A small audio embedding model, trained from scratch.
Model: arch mobilenet_v2, norm groupnorm.
Data: trained on read English sentences (LibriTTS-R), 15625 training examples, 97.7 epochs.
Rows from block 3 of a small audio embedding model, named by matrix and row number. Rows with one number belong to one channel. Each number is 128 + 24 x the weight over its row's rms, rounded and kept within 0 to 255. All counts start at 0.
After each channel's rows are labels from the 100 clips, of 14976, where the channel reaches its highest value: "loudest" is the band of the loudest frequency at the time of the peak; "top examples" is what is common among them. Only what is clearly more common there than usual is listed. The data: read English sentences (LibriTTS-R). In brackets: how many of the 100.
# convs0: expand pointwise conv (model.blocks.3.convs.0.weight, 384x96x1), inputs 0-95
# convs1: depthwise width-3 conv (model.blocks.3.convs.1.weight, 384x1x3), a 3 kernel
# convs2: project pointwise conv (model.blocks.3.convs.2.weight, 96x384x1, transposed), outputs 0-95

convs0.276 [112 105 120 137 119 133 138 134  98 148 106 126 177 169 151 128 130 165 163 164 161 156 115 148 109 124 167 112 111 150 142 132 115 140 109 165 123 130  90 100 101  95 125 129  92 104 139  95 188 168 120 155 160 127 114 142 122 135 113 109 165 148 130 144 154 158 154 139 161 143 114 127 104 105 110 153 171 134 109 118 105 180 142 170 124 128 121 148  89 144 142 150 157 120  89 122]
convs1.276 [156  97 127]
convs2.276 [127 147 145 122 115 111 111 120 141 113 172 133 115 160 135 153  98 156 158 113 106 151 104 112 116 134 105 162 138  99 138 129 146 131 125 107  71 158 134 135 154 117  77  91 136 153 154  81 171 155 167 154 158 123 106 157 150 110 107 135 103 123 119 129 133 112 112 145 107 166 146 147 116 144 143 122 109 147 108 134 135 138  99 136 126  82  90 123 128 111  96 165 125 127 207 160]
loudest: 250 to 500 Hz (33)
top examples: voice: male (100)

convs0.1 [129  96  98 106 132  94 137  91 107 125  77 132 108 118 147 107 169 113 101 115 120 120 151 118 138 106 137  97 112 146 111 127  93 117 150 134 147 103  64 130 127  98  96 137  99 111  92 129  53 141  88 100  65 126 134 104 132 140 136 100 144 150 155 127 133 135 135 128 132  85 110 125 123  95  79  98 141 126 109 116 110 139 147 103 100 135 168 136 125 139 104 118 134 110 134 100]
convs1.1 [131  88 117]
convs2.1 [115 145 142 175 133 155 137 116 131 136 164 151 128 148 127 143  93 148 152 159 104 132 119 152 113 131 150 167 135 132 137 149 150 154 138 162 110 131 105  92  98 154 137 118 110  83 154 117 156 143 164 162 175 131 133 148 141 129 118 132 151 163 149 178 115 162 163 129 179 157 130 142  96 139 146 138 139 165  81 158 131 171 133 147 118 126 105  62 140 142 134 139 116 132 103 144]
loudest: 500 to 1000 Hz (29)
top examples: voice: female (84)

convs0.255 [ 99  90 100 139 133 111 148 125 106 161  89 126 175 153 152  95 155 120 131 150 162 112 113 132 129 122 152 102  98 155 115 148  98 124 131 170 144 125  99 135 125  70 144 150  90 124 106 132 153 171  82 114 147 114 122 136 135 143 134  82 158 153 143 118 133 159 155 123 158 101  95 129 104  93  93 138 171 151 101 120 103 151 158 124 157 139 151 142 102 147 128 116 157 127 111 101]
convs1.255 [109 162 114]
convs2.255 [128 151 150 156 118 136 125 124 140 128 175 145 115 161 134 155  91 158 160 117 102 153 104 114 113 133 117 167 140 105 145 134 151 137 126 130  90 160 129 108 129 113  80  92 124 137 161  84 178 162 173 163 174 130 114 160 151 113 108 140 111 139 125 144 129 129 127 139 132 170 146 144 118 147 147 133 121 155 110 137 136 158 102 149 103  66  81 112 115 120 130 163 142 103 156 163]
loudest: 250 to 500 Hz (31)
top examples: voice: male (95)

convs0.264 [101  82  94 133 137 117 146 118  90 154 104 131 155 146 145 100 146 128 133 147 148 108 130 144 114 113 153 126  84 155 104 160  95 114 144 166 138 122  70 121 110 104 146 149  93 113 112 128 133 157  93 118 132 107 125 126 123 145 130  71 147 154 145 139 118 157 153 113 158 106  88 110  97  95  92 136 161 155  84 144  95 164 149 107 133 144 141 149 100 163 139 132 165 121 105 105]
convs1.264 [124 169 124]
convs2.264 [127 147 145 132 116 116 116 122 140 119 172 137 116 163 135 153  98 156 157 114 108 151 106 118 112 133 110 161 137 103 141 132 146 128 125 115  73 160 126 122 144 115  78  88 131 148 159  78 175 156 169 158 160 125 108 160 150 111 107 135 102 130 121 134 130 117 115 143 116 168 144 146 113 141 141 121 113 151 104 136 133 144 102 140 119  70  80 125 115 111 110 173 135 119 189 166]
loudest: 250 to 500 Hz (36)
top examples: voice: male (95)

convs0.337 [106 132 119 122 168 117 147 117 109 151 106 168 191 145 151 131 157 124 131 173 181 132 188 188 128 113 161 112 130 152 101 168 120 115 173 134 133  84 119 119 106 103 128 135 134 108 100 135 130 148 125 141 166 145 159 113 116 159 152 148 144 152 155 151 127 141 143 108 150 100 120  94 118 121 113 125 133 167 123 172 122 102 133 102 145 153 145 117 147 149 148 107 106 144 117 113]
convs1.337 [142 124  89]
convs2.337 [135 129 129 133 130 116 114 140 139 118 166 138 113 151 104 133 110 133 144 125 103 146 111 122 123 137 112 140 122 105 149 147 128 150 142 106  88 118 173 147 150 184  85 131 160 154 117 135 149 139 150 137 179 132 133 156 161 133 137 121 104 139 132 162 102 123 125 114 145 140 122 122 109 131 127  89 102 152  96 147 124 126  96 138 135 131 149  70 169  96  52 100  65 170 166 113]
loudest: 4000 to 8000 Hz (53)
top examples: voice: female (90)

convs0.294 [110  89  96 129 139 100 148  99  94 148  82 115 139 147 144  92 164 113 110 138 140 117 143 126 124 117 139  87  98 157 102 134  97 115 128 159 149 101  77 134 126  92 126 151  99 100  95 136  98 138  78  98 107 122 132  93 154 144 137  92 135 153 148 125 124 155 153 111 152  85  92 108 107 101  87 116 167 128  98 105 105 127 152  99 144 141 159 137 117 146 109 120 150 131 117  93]
convs1.294 [100 112 102]
convs2.294 [161 159 154 164 132 153 155 153 151 150 160 140 124 173 119 144  88 153 156 144 102 136 108 125 144 152 138 141 153 133 138 139 160 135 129 174 103 163  95 120 114 127 134 101 133 141 162 103 152 146 177 169 157 163 122 134 156 121 116 166 148 149 141 163 151 152 151 155 157 138 148 131 128 136 141 142 141 174 125 162 140 171 124 144  83  98 104 106 149 123 154 126 120  85 106 123]
loudest: 500 to 1000 Hz (27)
top examples: voice: female (85)

convs0.112 [ 94  93 103 153 130 105 139  98  89 142 104 134 151 174 155 116 137 139 138 163 142 135 149 150 111 113 153 125  94 147 114 159 101 113 144 152 123 114  49 111 105  86 103 135  85 100 120 114 122 149 109 125 138 114 129 125 109 136 122  94 148 153 142 156 113 153 150 116 157 119  98 118  99  97  92 118 150 150  88 142  95 149 141 104 134 116 137 162  81 158 136 144 169 122 118 112]
convs1.112 [ 93 149 123]
convs2.112 [130 151 149 172 134 130 147 104 124 146 173 148  98 136  90 128  97 139 144 115 102 116 108 116 117 137 133 166 144 129 147 143 161 124 129 142 118 148 137 100 105 129 130 131 103 157 142 114 188 178 150 147 145 108 134 131 161 133 130 130 168 144 149 160 116 153 154 135 140 163 120 106 113 157 158 114 154 160 105 143 146 207 130 175  94 115 105  98 143 149 133 122 130  74 103 123]
loudest: 500 to 1000 Hz (26)
top examples: voice: female (79)

convs0.175 [ 95 101 107 148 136 112 141 112  93 150 106 134 160 177 161 116 144 154 151 162 152 134 144 148 113 120 146 128 100 152 124 154 108 120 142 158 117 123  76  98  93  92 122 138  87 103 118 109 160 156 108 134 150 110 129 135 123 146 129  98 147 156 151 164 131 160 158 121 160 119 109 114  98 105 106 114 154 148  92 140 106 165 140 126 126 135 138 177  73 160 147 148 174 117 108 111]
convs1.175 [165 147 129]
convs2.175 [140 120 126 111 118 144 121 121 111 113  87 105 126  89  89 106 151 105  96 138 138 105 146 123 163 109 147  98 115 139 101 112 119 111 114 129 161  98 126 133 139 154 181 168 145  94 101 166  88  96  88 104  98 120 129  89  70 135 133 109 138 123 122 114 101 138 136  99 134 102 118 116 135 128 130 134 128  94 135 102 131  96 151 115 153 195 168 128 126 128 114 104 103 162  97  95]
loudest: 500 to 1000 Hz (56)
top examples: voice: female (81)

convs0.308 [110  92  99 128 131  96 145  99  93 144  79 109 139 144 148  95 159 119 112 139 134 122 136 124 127 117 138  91  98 156 106 132 100 117 123 164 150 104  67 130 122  92 124 148  97  97 100 131  90 142  75  96 102 125 127  92 151 135 130  92 133 154 144 128 124 156 152 112 151  90  94 113 107  99  87 116 172 125  98  98 105 132 153 102 134 144 157 137 116 141 111 125 150 129 115  94]
convs1.308 [ 99 115 102]
convs2.308 [168 156 152 176 137 156 157 150 151 153 163 144 120 169 114 136  89 141 146 144 104 127 105 132 145 148 137 144 147 133 134 141 159 136 132 171 124 158 104 112 117 139 148 116 135 134 156 119 161 136 176 167 166 153 129 135 158 126 122 155 149 151 143 177 131 151 152 144 163 143 136 120 127 142 141 142 144 173 122 164 143 183 128 146  80 109 115 102 141 124 149 111 125  78  89 114]
loudest: 500 to 1000 Hz (29)
top examples: voice: female (87)

convs0.58 [ 94  94  97 124 129  98 141 101  96 151  98 123 158 180 159 102 149 148 149 155 148 130 135 144 109 110 141 113  95 151 116 140  99 112 136 157 125 125  71 102 105 101 121 143  85 106 112 107 147 163  95 122 141 104 118 122 138 141 121  93 134 149 146 143 120 154 148 112 152 106  98 111  99  99  93 101 155 143  93 122 103 173 145 112 122 133 143 162  79 155 137 147 169 113 112 104]
convs1.58 [100 136  98]
convs2.58 [128 152 152 140 125 129 122 138 149 129 175 131 123 175 144 149  96 155 161 131 108 150 103 135 122 150 114 164 148 108 151 124 154 127 123 125  90 166 117 101 124 129  95  93 131 142 165  93 171 170 178 172 161 145 115 169 153 115 115 152 121 133 122 151 144 128 124 151 133 166 148 137 120 134 139 127 124 154 112 146 133 149 107 141  86  78  85 126  99 116 152 152 163  88 128 159]
loudest: 250 to 500 Hz (34)
top examples: voice: male (75)

convs0.109 [140 126 129 143 151 137 152 134 137 151 102 136 115 102 101  97 157  73  81 123 132  96 150 114 142 132 138 105 138 146 128 151 127 118 135 142 165  86 125 164 177 107 146 157 155 100  89 162  82 104  99 100 133 140 159  83  92 157 163 142 147 145 153 132 135 148 149 129 148  89 133 132 146 126 130 138 146 152 146 141 138 125 147 131 143 148 168 102 158 120 157  83  93 150 105  95]
convs1.109 [149 133 163]
convs2.109 [ 95  90  90 114 139 102 116  90  94 125 116 137 165 143 147 112 155 116 121 150 189 120 173 145 103  90 110 113  79 113 108 142  91 108 145 108 118 128 153 114 111 121 102 135 102 122 121 122 138 103 101  92 117  86 127 108 111 133 135  71 111 113 122 127  90 101 107  97 113 110  94 101 102  95  92 100 110 133  74 137  90 121 114  99 140 114 119 138 131 143 131 139 144 126 143 143]
loudest: 4000 to 8000 Hz (60)
top examples: voice: female (98)