config.toml
targets = ["voice"]
activation = "silu"
expansion = 4
beta2 = 0.99
epochs = 97.7
lr_schedule = "step"
Rows from block 7 of a small audio embedding model, named by matrix and row number. Rows with one number belong to one channel. Each number is 500 + 40 x the weight over its row's rms, rounded and kept within 0 to 999. All counts start at 0. Numbers have three digits each. After the name is the row's rms in percent of the matrix's.
After each channel's rows are labels from the 100 clips, of 14976, where the channel reaches its highest value: "strongest on" is what is common among them. Only what is clearly more common there than usual is listed. The data: read English sentences (LibriTTS-R).
# convs0: expand pointwise conv (model.blocks.7.convs.0.weight, 480x120x1), inputs 0-59
# convs1: depthwise width-3 conv (model.blocks.7.convs.1.weight, 480x1x3), a 3 kernel
# convs2: project pointwise conv (model.blocks.7.convs.2.weight, 120x480x1, transposed), outputs 0-59

convs0.337 121:445567488523524452557525457441518531485432532505575500515482561460455460421582525571429429560443469546533551529525460474466548509469473481473420573541519536482471534557460469542484
convs1.337 114:542539539
convs2.337 038:495478517494554406444436514541481514517510496605484482532484491450470432492413600392500491565427549537501546549531444468495500511447446497522575469438473468538454512469518451554585
strongest on: voice: female

convs0.31 061:492527506497488519536535524490435474570492507543506569426561525507474481518519540489516495531438489490534535487455516546496567492496444477435447533547434555560444568531495509555495
convs1.31 021:461462457
convs2.31 036:477454505451552465457438496503496488502491450560465496516486464526480424518450558395538490543474567499546544542532481472516517538455428443483545473448495474499447527518485437563630
strongest on: voice: female

convs0.74 068:515464518456497586462461551561526539470591453463423516525478466528537463578445478475535580465558532429466472506518492486508479497501536492535535435515526467470542450453512482448519
convs1.74 043:528547542
convs2.74 067:377509568463551467493379517497493480507438464589505643508507451478488453471502600474509504527483504482508510541511499488529477460440547490439505511523496535507413526591454505570536
strongest on: voice: male

convs0.152 065:482506465513490474529522490478421493582476511484553506409574495499480466482543494520494461534495440534472456487445506559503484446500499508457468535512422523570463533530461499523485
convs1.152 076:461459461
convs2.152 055:471507527466551444478451515502488525513490458593459572522490471528452466528479567460504486575463587531493542535524498478538494503463384449418547524444481524518386565525439463590644
strongest on: voice: male

convs0.307 160:462572503521540469560548480438502550499431531504571538500497555503431481436584518574472423559442485551533522521510452486475555509466455468464431578548500552493455549568443472564497
convs1.307 126:464457459
convs2.307 077:502557479551471547513550496443497531510487541478544521437530462459462505486522490548502453442532492516494437441449519542489502492552492589487459479458503472518489489464536490512518
strongest on: voice: male

convs0.120 066:475504469509493472532519491479423487580474508487553503415573496499483473478544496518492463535492438535471459483444506560500488447504497507458462535510425521564462532533459496522482
convs1.120 066:461458461
convs2.120 065:468511525468540461476470502493487530515504455590467589521491464546444479524490567472508483580460577525502538533520493482530515528465396421400542500441481533513383566500429473572648
strongest on: voice: male

convs0.457 091:480514464536492466523493478468425518576465518490548451422576498475478493478538492515473453514512436512468454458439485562505482476537532538507482506532429496566507484500482492502481
convs1.457 072:444470527
convs2.457 076:478495520480542426428478539568464533538536474541445540517494522442461462504428508434487497526417482528447507529521455477444476483475457502427549534393460553549400576470480523524600
strongest on: voice: male

convs0.351 057:469502498510508449527440492459501500500454521450535470498504470425485506474568445537488455552473417462513504497499450505403529546515525509489500516423503529492469500522475573514478
convs1.351 032:542539539
convs2.351 085:435524524497514417500447502481485479512440490542532536480533484448383473496491552500483420581436516562528558500484438512505495537493432476452531492503495514511425563557468501621586
strongest on: voice: male

convs0.346 093:528431483489458460445438559549490459507542490484460410490507449429569521530436489432523548472532482490452462480483543522559436479527550538537580423427497460505520463440546532461477
convs1.346 057:551537529
convs2.346 094:533442502495495583529548511467508508495539482458483502477507430523513516541487463510524511439598501509440406467483541515542471428540516525519494489541515439495552436417481496416515
strongest on: voice: male

convs0.205 137:487532492513504494505536469461590501440450513490534509582423544525460491488536490530485483520481493524522513563583492426493534508441476478480457527526558490440465516516485457531494
convs1.205 155:504472437
convs2.205 212:455509532490524501554525469446447496550462490484525496402597524480491517462497490522468478515496468492518526460428483583483518523542518533453458550584459534534481502556441494508474
strongest on: voice: male

convs0.133 066:477504474507497473534518493480422487580476504486552504414574496502484474479544497519492465532491439533471458483444505560499489450504495505455459536512424525566460533532459499520483
convs1.133 063:461459461
convs2.133 062:470507527468544456477470499488483528519502456593469594520493466547448478528486572473516493579461580526502542532520499483531516528466396419401538495439478527514385558499432469569644
strongest on: voice: male

convs0.6 147:490519466533518511545522413436421512573477529495521516416570537514457465432532484520448441517491496518531525485450510558481557493520516520494449550546428512569494494556463483515487
convs1.6 094:450483455
convs2.6 318:511517462523457491477495490517599491408526535518511505588404503501488498485506509507492489508480511514507505563574509420511499500435483480544505478457586490421504520495558473512497
strongest on: voice: female

convs0.64 065:539451397565441462447517505539470539533534568455475447465531478446526512459485473487500512463559499526450418475476533529517440456532547529547509467507472447539540438471525511445458
convs1.64 009:443461498
convs2.64 068:475482632401607541617495514519487481509469398478467549494519516552550505535493480522585549465520535470525525491487547514498457489500535415432496511590495544496456534618410554523464
strongest on: voice: male

convs0.160 068:480509464520477474530527495481424494580479520480549503412571498492477474482541485519494464532493437535470454486446505558499480438499505510460470533500424521569462535531459498522480
convs1.160 079:460459461
convs2.160 053:477518531471555462470460520518488526513503466602474564525490465529447468518494584454493474587446574534499548534523488478546490501468380446429545499431480516520392557512453447579632
strongest on: voice: male

convs0.380 100:556448529441496519458444522560531467466569439502432486533469487523553509538432491462534581465545568482469492501518547482540452494503481493520558431455532454461548460451541551454523
convs1.380 101:535550532
convs2.380 141:457522527479564510554464510492458513547423474493497454451547461498495429494527504515528483517498461470541476440454468543489525523568551463461470467518456548545474536528535571561558
strongest on: voice: male

convs0.447 110:477502444546468470507481477473427501574479536490529476423574494472491503486531487509475468504527458497464470445431486569491477491553538551523490505510426479568521471492493482488475
convs1.447 077:527546545
convs2.447 109:487488494495493426459484505556456513546556494501480509565465549447492496471462486456460503543465512484472539576562497439482474488443477535457540532420454535544430568510484477500530
strongest on: voice: male

convs0.374 115:469483534435493483497468547537560438432501451549474450563438476517533518514445549430535534508495545506508515533554522443562481505466441468477547454462567516436502509496508516502515
convs1.374 039:474465446
convs2.374 137:522503555502522474510447477526458523540497499486482500488567467446518547457519518499469498532510430434482523466466464531475585523524558546481466492561465494523550459503425523455471
strongest on: voice: male

convs0.456 078:481521466544494449531490478465440501564492541492550498434562488444488489471540468507452439497521427495476488450439462562503493477558520548504452526504435495553490470513494490486481
convs1.456 065:551541521
convs2.456 123:495475516471511412455503528551463509540546474496455498543479534445511493469443485425446507572455520512471546543539503460501481499473453545429552528432452562551414575515486509487544
strongest on: voice: male

convs0.365 060:452423490416419483452466533498511462479537442477458514515487417463541539525420485411520574478521503449478484481504501488532473499510467518545613469489524471495529472483546454470476
convs1.365 024:474446534
convs2.365 130:510486609450595500540408557539457458537476438442418478475550462491520490500496468486506529513524446383482500478465490525483576508524548475458503474593464520520550446518424565469490
strongest on: voice: male

convs0.138 058:508487445502478454497498533514423463574498498511518501417568500479516501497525499511493501499513464499473443459431520574502484466531490531470499509489429504569482525503512503496472
convs1.138 080:467456458
convs2.138 062:502493485460512534498511496531474467531526470552472471446542474512471467488490522484495503463534513514429480440448524550538466445563489480532478490440470520526562476450556446495522
strongest on: voice: male

convs0.254 086:456529510504498516553477513452440460565481507512512557432557478488471478519517518491514467561427485496530578477456451543478589524507484482440450549554439549555444563533486507553495
convs1.254 030:534546538
convs2.254 048:466504538449567445472452525542496524503494441601474545531490490505468458500436586423499505572454549531487533538527493476521505501462408437429554506442488509514392560521443486573627
strongest on: voice: female

convs0.281 088:457527522495503518552470520456443450562485500514504561434554487495474478526509520485522475559422501491540588476458449541482591528508475478441454545558442552554443566533494512554501
convs1.281 019:547543528
convs2.281 058:450496520451542437467440512499501518498480443594460569526489468524467476518465564450506496574469568526478521540522496479524505499453389441423565503447494531511398570540441498596640
strongest on: voice: female

convs0.161 074:465515473511486479539534484466432504572462511463551498427567481506470475466547479521492449542491437549468463485449498555504494442503513511455466543503430519556457531539446508519480
convs1.161 038:457462462
convs2.161 074:477574494533502457519460471452554487458462523529538515474500469480389469440570496521429403518435533521522546481472430524458533577513448497517481455449547476464500474515557434577529
strongest on: voice: male

convs0.413 105:494544525476507451495515526508568480437464489524501458569438539509472515478512539512531488535460552568539532546554529443536507492454431457445503494475561537432461545519512536529537
convs1.413 060:458460461
convs2.413 080:419516616438628493581459549518493501504443429527478510495523481510540458532484514480560544504466506456498510499490481512454489502494508445370523550534496575498389602558400526569584
strongest on: voice: male

convs0.212 137:483537493510507497512539467458583497441439513489542511579427548527455491483540491535487476523478490528523511560575497431497535503442473475475451532534555498439462525522477455533494
convs1.212 147:504471437
convs2.212 206:453507530489521499550521466449446494550464489487527495405600522480491519463498492522468479510499468489515526461424484583484516521542517538451461547587459529533480499551440493506471
strongest on: voice: male

convs0.458 075:480542486492512425527531461405493539529464503512572546478512480448466489436547522540447393513473505521553513535499416499465578509474448462469438597545474527525458511585469470515489
convs1.458 056:542544533
convs2.458 084:508467469452485426443529583610473491527539437499483520523494557534529457494458500471566576570485475528451502528525486480465467466483518461401544487464456501513395568481415508507597
strongest on: voice: female

convs0.283 079:433529527479496483525446534467472434528487497525483551470527504480486531524512524490514523563421505478560606482476440522497582543508463472430480514545473557520438569536542503548493
convs1.283 071:459460460
convs2.283 055:474482563448583464502479544541478541522500436611480528533498510493488445494442575438528518521489555537476533543531476473517488489464443445413534505484472525521395551528418468570605
strongest on: voice: female

convs0.370 070:524499543444503476492486524538578483428517451488459447579432519511486508491459501480527528505504580546507527538557533442541483477466462472481527472493574511417506507494516567496523
convs1.370 027:461459460
convs2.370 057:436479592420607457536429554553492501507467422550468486507509505470559436515471530436561550536451514499513562521504475496464506511473508445383546509483490544500388586558410522557584
strongest on: voice: male

convs0.319 115:523453467523437451432412498540471456531518522484473466469530472396546510502469479449492537478502467501475471471471517530474445487531531531548548439449470438532525455452554492454452
convs1.319 101:541538541
convs2.319 074:486482530460524426500509567533453491545468460493489527517507514454533464462456500479488537578458504520476562520518490480452510495491493498414514521494459531521363618537425543511565
strongest on: voice: male

convs0.308 129:501460496511474476480436540521456461543524490487488433453546447458544504528480486468491517489528427470459478453454496547502464492553554550531536459470458464538528453463520522463468
convs1.308 225:458462460
convs2.308 048:479511508489542439453440517535467514531503476610481565524500462534463454536465614443501489578456590530473552527515491485527497502471412448460559476439459513533408556481469485572626
strongest on: voice: male

convs0.19 059:526517499499466556541528535514430472574512506499485551423566542515481485537513482485531534473466473464515502479445555557482530477505473492437463527501425551566443571518492531541483
convs1.19 024:459463458
convs2.19 048:480484547451573460474458538550483514518512452612478495532493489485481440493420595400526500550450561521500551539529477474525495503465422450454552474453475504520417529520452454569611
strongest on: voice: female

convs0.225 073:493484456511465487497507490478406500593504500476522507399585480521494495484527485526499478520515458516459434477440497564516472473518509519480510517507411499579483510509467514508479
convs1.225 032:460460460
convs2.225 065:484506521470551473464497489527489530513524468610488520533483513497445444498420582405503492562448550537511551541532468470511535544462430453456536455443480499519439541482458462551609
strongest on: voice: female