From a checkpoint of a small audio embedding model.
Training: adamw at rate 0.0019, held-out accuracy 99%.
Data: 15625 training examples, 97.7 epochs.
Rows from block 7 of a small audio embedding model, named by matrix and row number. Rows with one number belong to one channel. Each number is 128 + 24 x the weight over its row's rms, rounded and kept within 0 to 255. All counts start at 0. Numbers have three digits each.
After each channel's rows are labels from the 100 clips, of 14976, where the channel reaches its highest value: "top examples" is what is common among them. Only what is clearly more common there than usual is listed. The data: read English sentences (LibriTTS-R).
# convs0: expand pointwise conv (model.blocks.7.convs.0.weight, 480x120x1), inputs 0-59
# convs1: depthwise width-3 conv (model.blocks.7.convs.1.weight, 480x1x3), a 3 kernel
# convs2: project pointwise conv (model.blocks.7.convs.2.weight, 120x480x1, transposed), outputs 0-59

convs0.207:108128100142090105127126133118077122176133138107152117076173126113123121130153118143128119146131095142105088125102127157144091092127131136107138134110084132169107148128110141136117
convs1.207:103105103
convs2.207:108116136103155109097110124138132139126141101191122136145116120125088090119085173072119107162098159160117150152147113109143123133105078093105164115077128136133087168121107121165205
top examples: voice: female

convs0.369:136127105151116096119103126132082110179121149138133133084171118099135105118138134136122128117106124120146134092087127173110144140160114135147129120130083100177135111123153126124108
convs1.369:099106108
convs2.369:175140079151118109090153120126170144090112150166131170134118107150106119116119141140124119113140103146090080114121130130138109096133119134163130137115151104117167114117175135114185
top examples: voice: female

convs0.407:124149145096134097122137134135165105092110109140124099167093159140113134112126150126149122145108165170152143151158149097156126125104088102097132121113163150088108151140137143147149
convs1.407:102105105
convs2.407:094146187100188121168109153152115139139088095145119129127143117117153099143129145126164156128118125113123133126124109133111138122127152113060134153163119173135070191163077170165172
top examples: voice: male

convs0.315:147100107140092105088073132158109097147143140118105111109148109084159138140103114092135155108132117121111107108108152149117090112150144152159166091095109092148147105095164127098101
convs1.315:153150153
convs2.315:111116136105137089129132173142095133156090106137125158131146137109139106101115138120126167182095125152119153131127115128100135130133113097085132162144099164142053205144085162148168
top examples: voice: male

convs0.391:125156140113132101126137143131169118090105120140130101169091151132107135115138149139149120150103158170153149155161143094147133125101089101095128126115165151086103156141134150148150
convs1.391:104104104
convs2.391:086136198090210120174104158139124133131097087145116131124141127131155095143117135110165157130110132107128140129123118133105122127122136091046142157141124169128058185160069137167178
top examples: voice: male

convs0.434:156104129134112125106125114134076111179141119114121108076178133123145134141114115102127131110158107131115112104090144172121110114154147153144147125114079107179142113118139125113115
convs1.434:095153120
convs2.434:160164115152137105094090139130165123095140148167139094124125083146103134173139136134147085094111126124117082130117115137117116132112095140188165103132153084114162068100158125149163
top examples: voice: male

convs0.112:158103139150111117101120147171103089155172153167090135101150147130159138164101154097183169099129117104133128113104137150109118137135126131137143098108099117161135132097155174113129
convs1.112:104103105
convs2.112:136116145094166139142093152128160123092135099162107111130131097146145127179132131096168152077135144092126084121121147132143081099128120107133172160133161141102114138148120116141172
top examples: voice: male

convs0.452:111137104149122104140124113103082137175102141125159101079174125112112122110156126141111096143130093136113105105092114165129121117148144148130116136147084129168129122132115121132118
convs1.452:094115149
convs2.452:109125145119153082090114153160106154150147115154103163143120144096108105130092138104119130150085124142095133151145105111098112115108086123069154154065103158157056175121106135149188
top examples: voice: male

convs0.414:125162147115137100131140141130169120090105121142132099170090154133106128112136148136145119151102155172152151155161146094148134124101093103097123127120166152085105155144134149149148
convs1.414:104103104
convs2.414:097124187089201108162093164156122135135107088154112123128141134113159093145112142094166162133109134116134154136127112130107121129116136090054150149130120157128054170169069135168177
top examples: voice: male

convs0.220:112124103141094105127131132119078123175132137110153116078174125113125124125149118140123118144134092143098089121100127159146092091132133140113136133115085127168113141129111137132113
convs1.220:106104102
convs2.220:114114128116139109089115124136126154132146112185113167149116118138087110129092164087130121172089156155133157155148108108137140150101090093087169108070121137132070159115097111160207
top examples: voice: female

convs0.478:118138108149124107140127114106081139176107139123157100079175129115113123115153123139115098138133092134112100106091117165129118116148144149130119134145082128171129122130115124131118
convs1.478:096113149
convs2.478:111122146110160087095107154169106149151147107153092156142122146105111102138093132095117135142079120138095131151145105111096107110108094136076156162068103159159062167120102136145186
top examples: voice: male

convs0.122:122152138122142124134144126113175130091107124129138118174087141145101117119140132136131115147115139153153136167171133082134146131091098099107113142136162143095103153151116126156144
convs1.122:118110092
convs2.122:108134159102160142153134119115107118147116101116129125066184138132128137118137122130126129125129130123138133111074129192131131128137128126086113164179115162136105151156079121132125
top examples: voice: male

convs0.394:155107161093142162124121154160159101097165093145094123160099102155162134155090141097154161104138164128126133146153156102161116131111105109122165100111159124094140122103136148108148
convs1.394:151154151
convs2.394:084131162105168088135055147158126124129118109173121132142130109080155092129102163085163153148100122133133167141136108122115119131115143102100139111099125145124075158156127148177168
top examples: voice: female

convs0.273:092153148116124116151107146106111075145115131155118172110143146113119153144135149112136143157086132125156197116113119142130177146132120118090097143156113165136093169155153131151119
convs1.273:116102098
convs2.273:149108135105137205140159116137133135126131098126120125114137110157151147128143108147144151067192151129101088119123173138153079099148120112124083140152129129119159109154100120093113
top examples: voice: female

convs0.278:120145120141137126148125099094078137174111135129144123076173139125107117087151124141104087149124123137141147115096132170119152135148144141120100154142084137170124124162105128138126
convs1.278:097116103
convs2.278:146133104135107124107122140156180121080148141144118115182073122132124115122119135116131135124122141138120120160168144079140116116093119111151156117098173123092130152119168124141145
top examples: voice: female

convs0.233:118162122136139127143162104089169126098085136125159143166091157145099125110155128152108104144112117144145142158163117091116168132101108116115086161152158131097105141154112096150118
convs1.233:130111090
convs2.233:101127151122145125159134108095095116158106122113146115077183139110121138112127120140107113138131111127141146100087120174125144147169146152107111144176104135147117116156093113129108
top examples: voice: male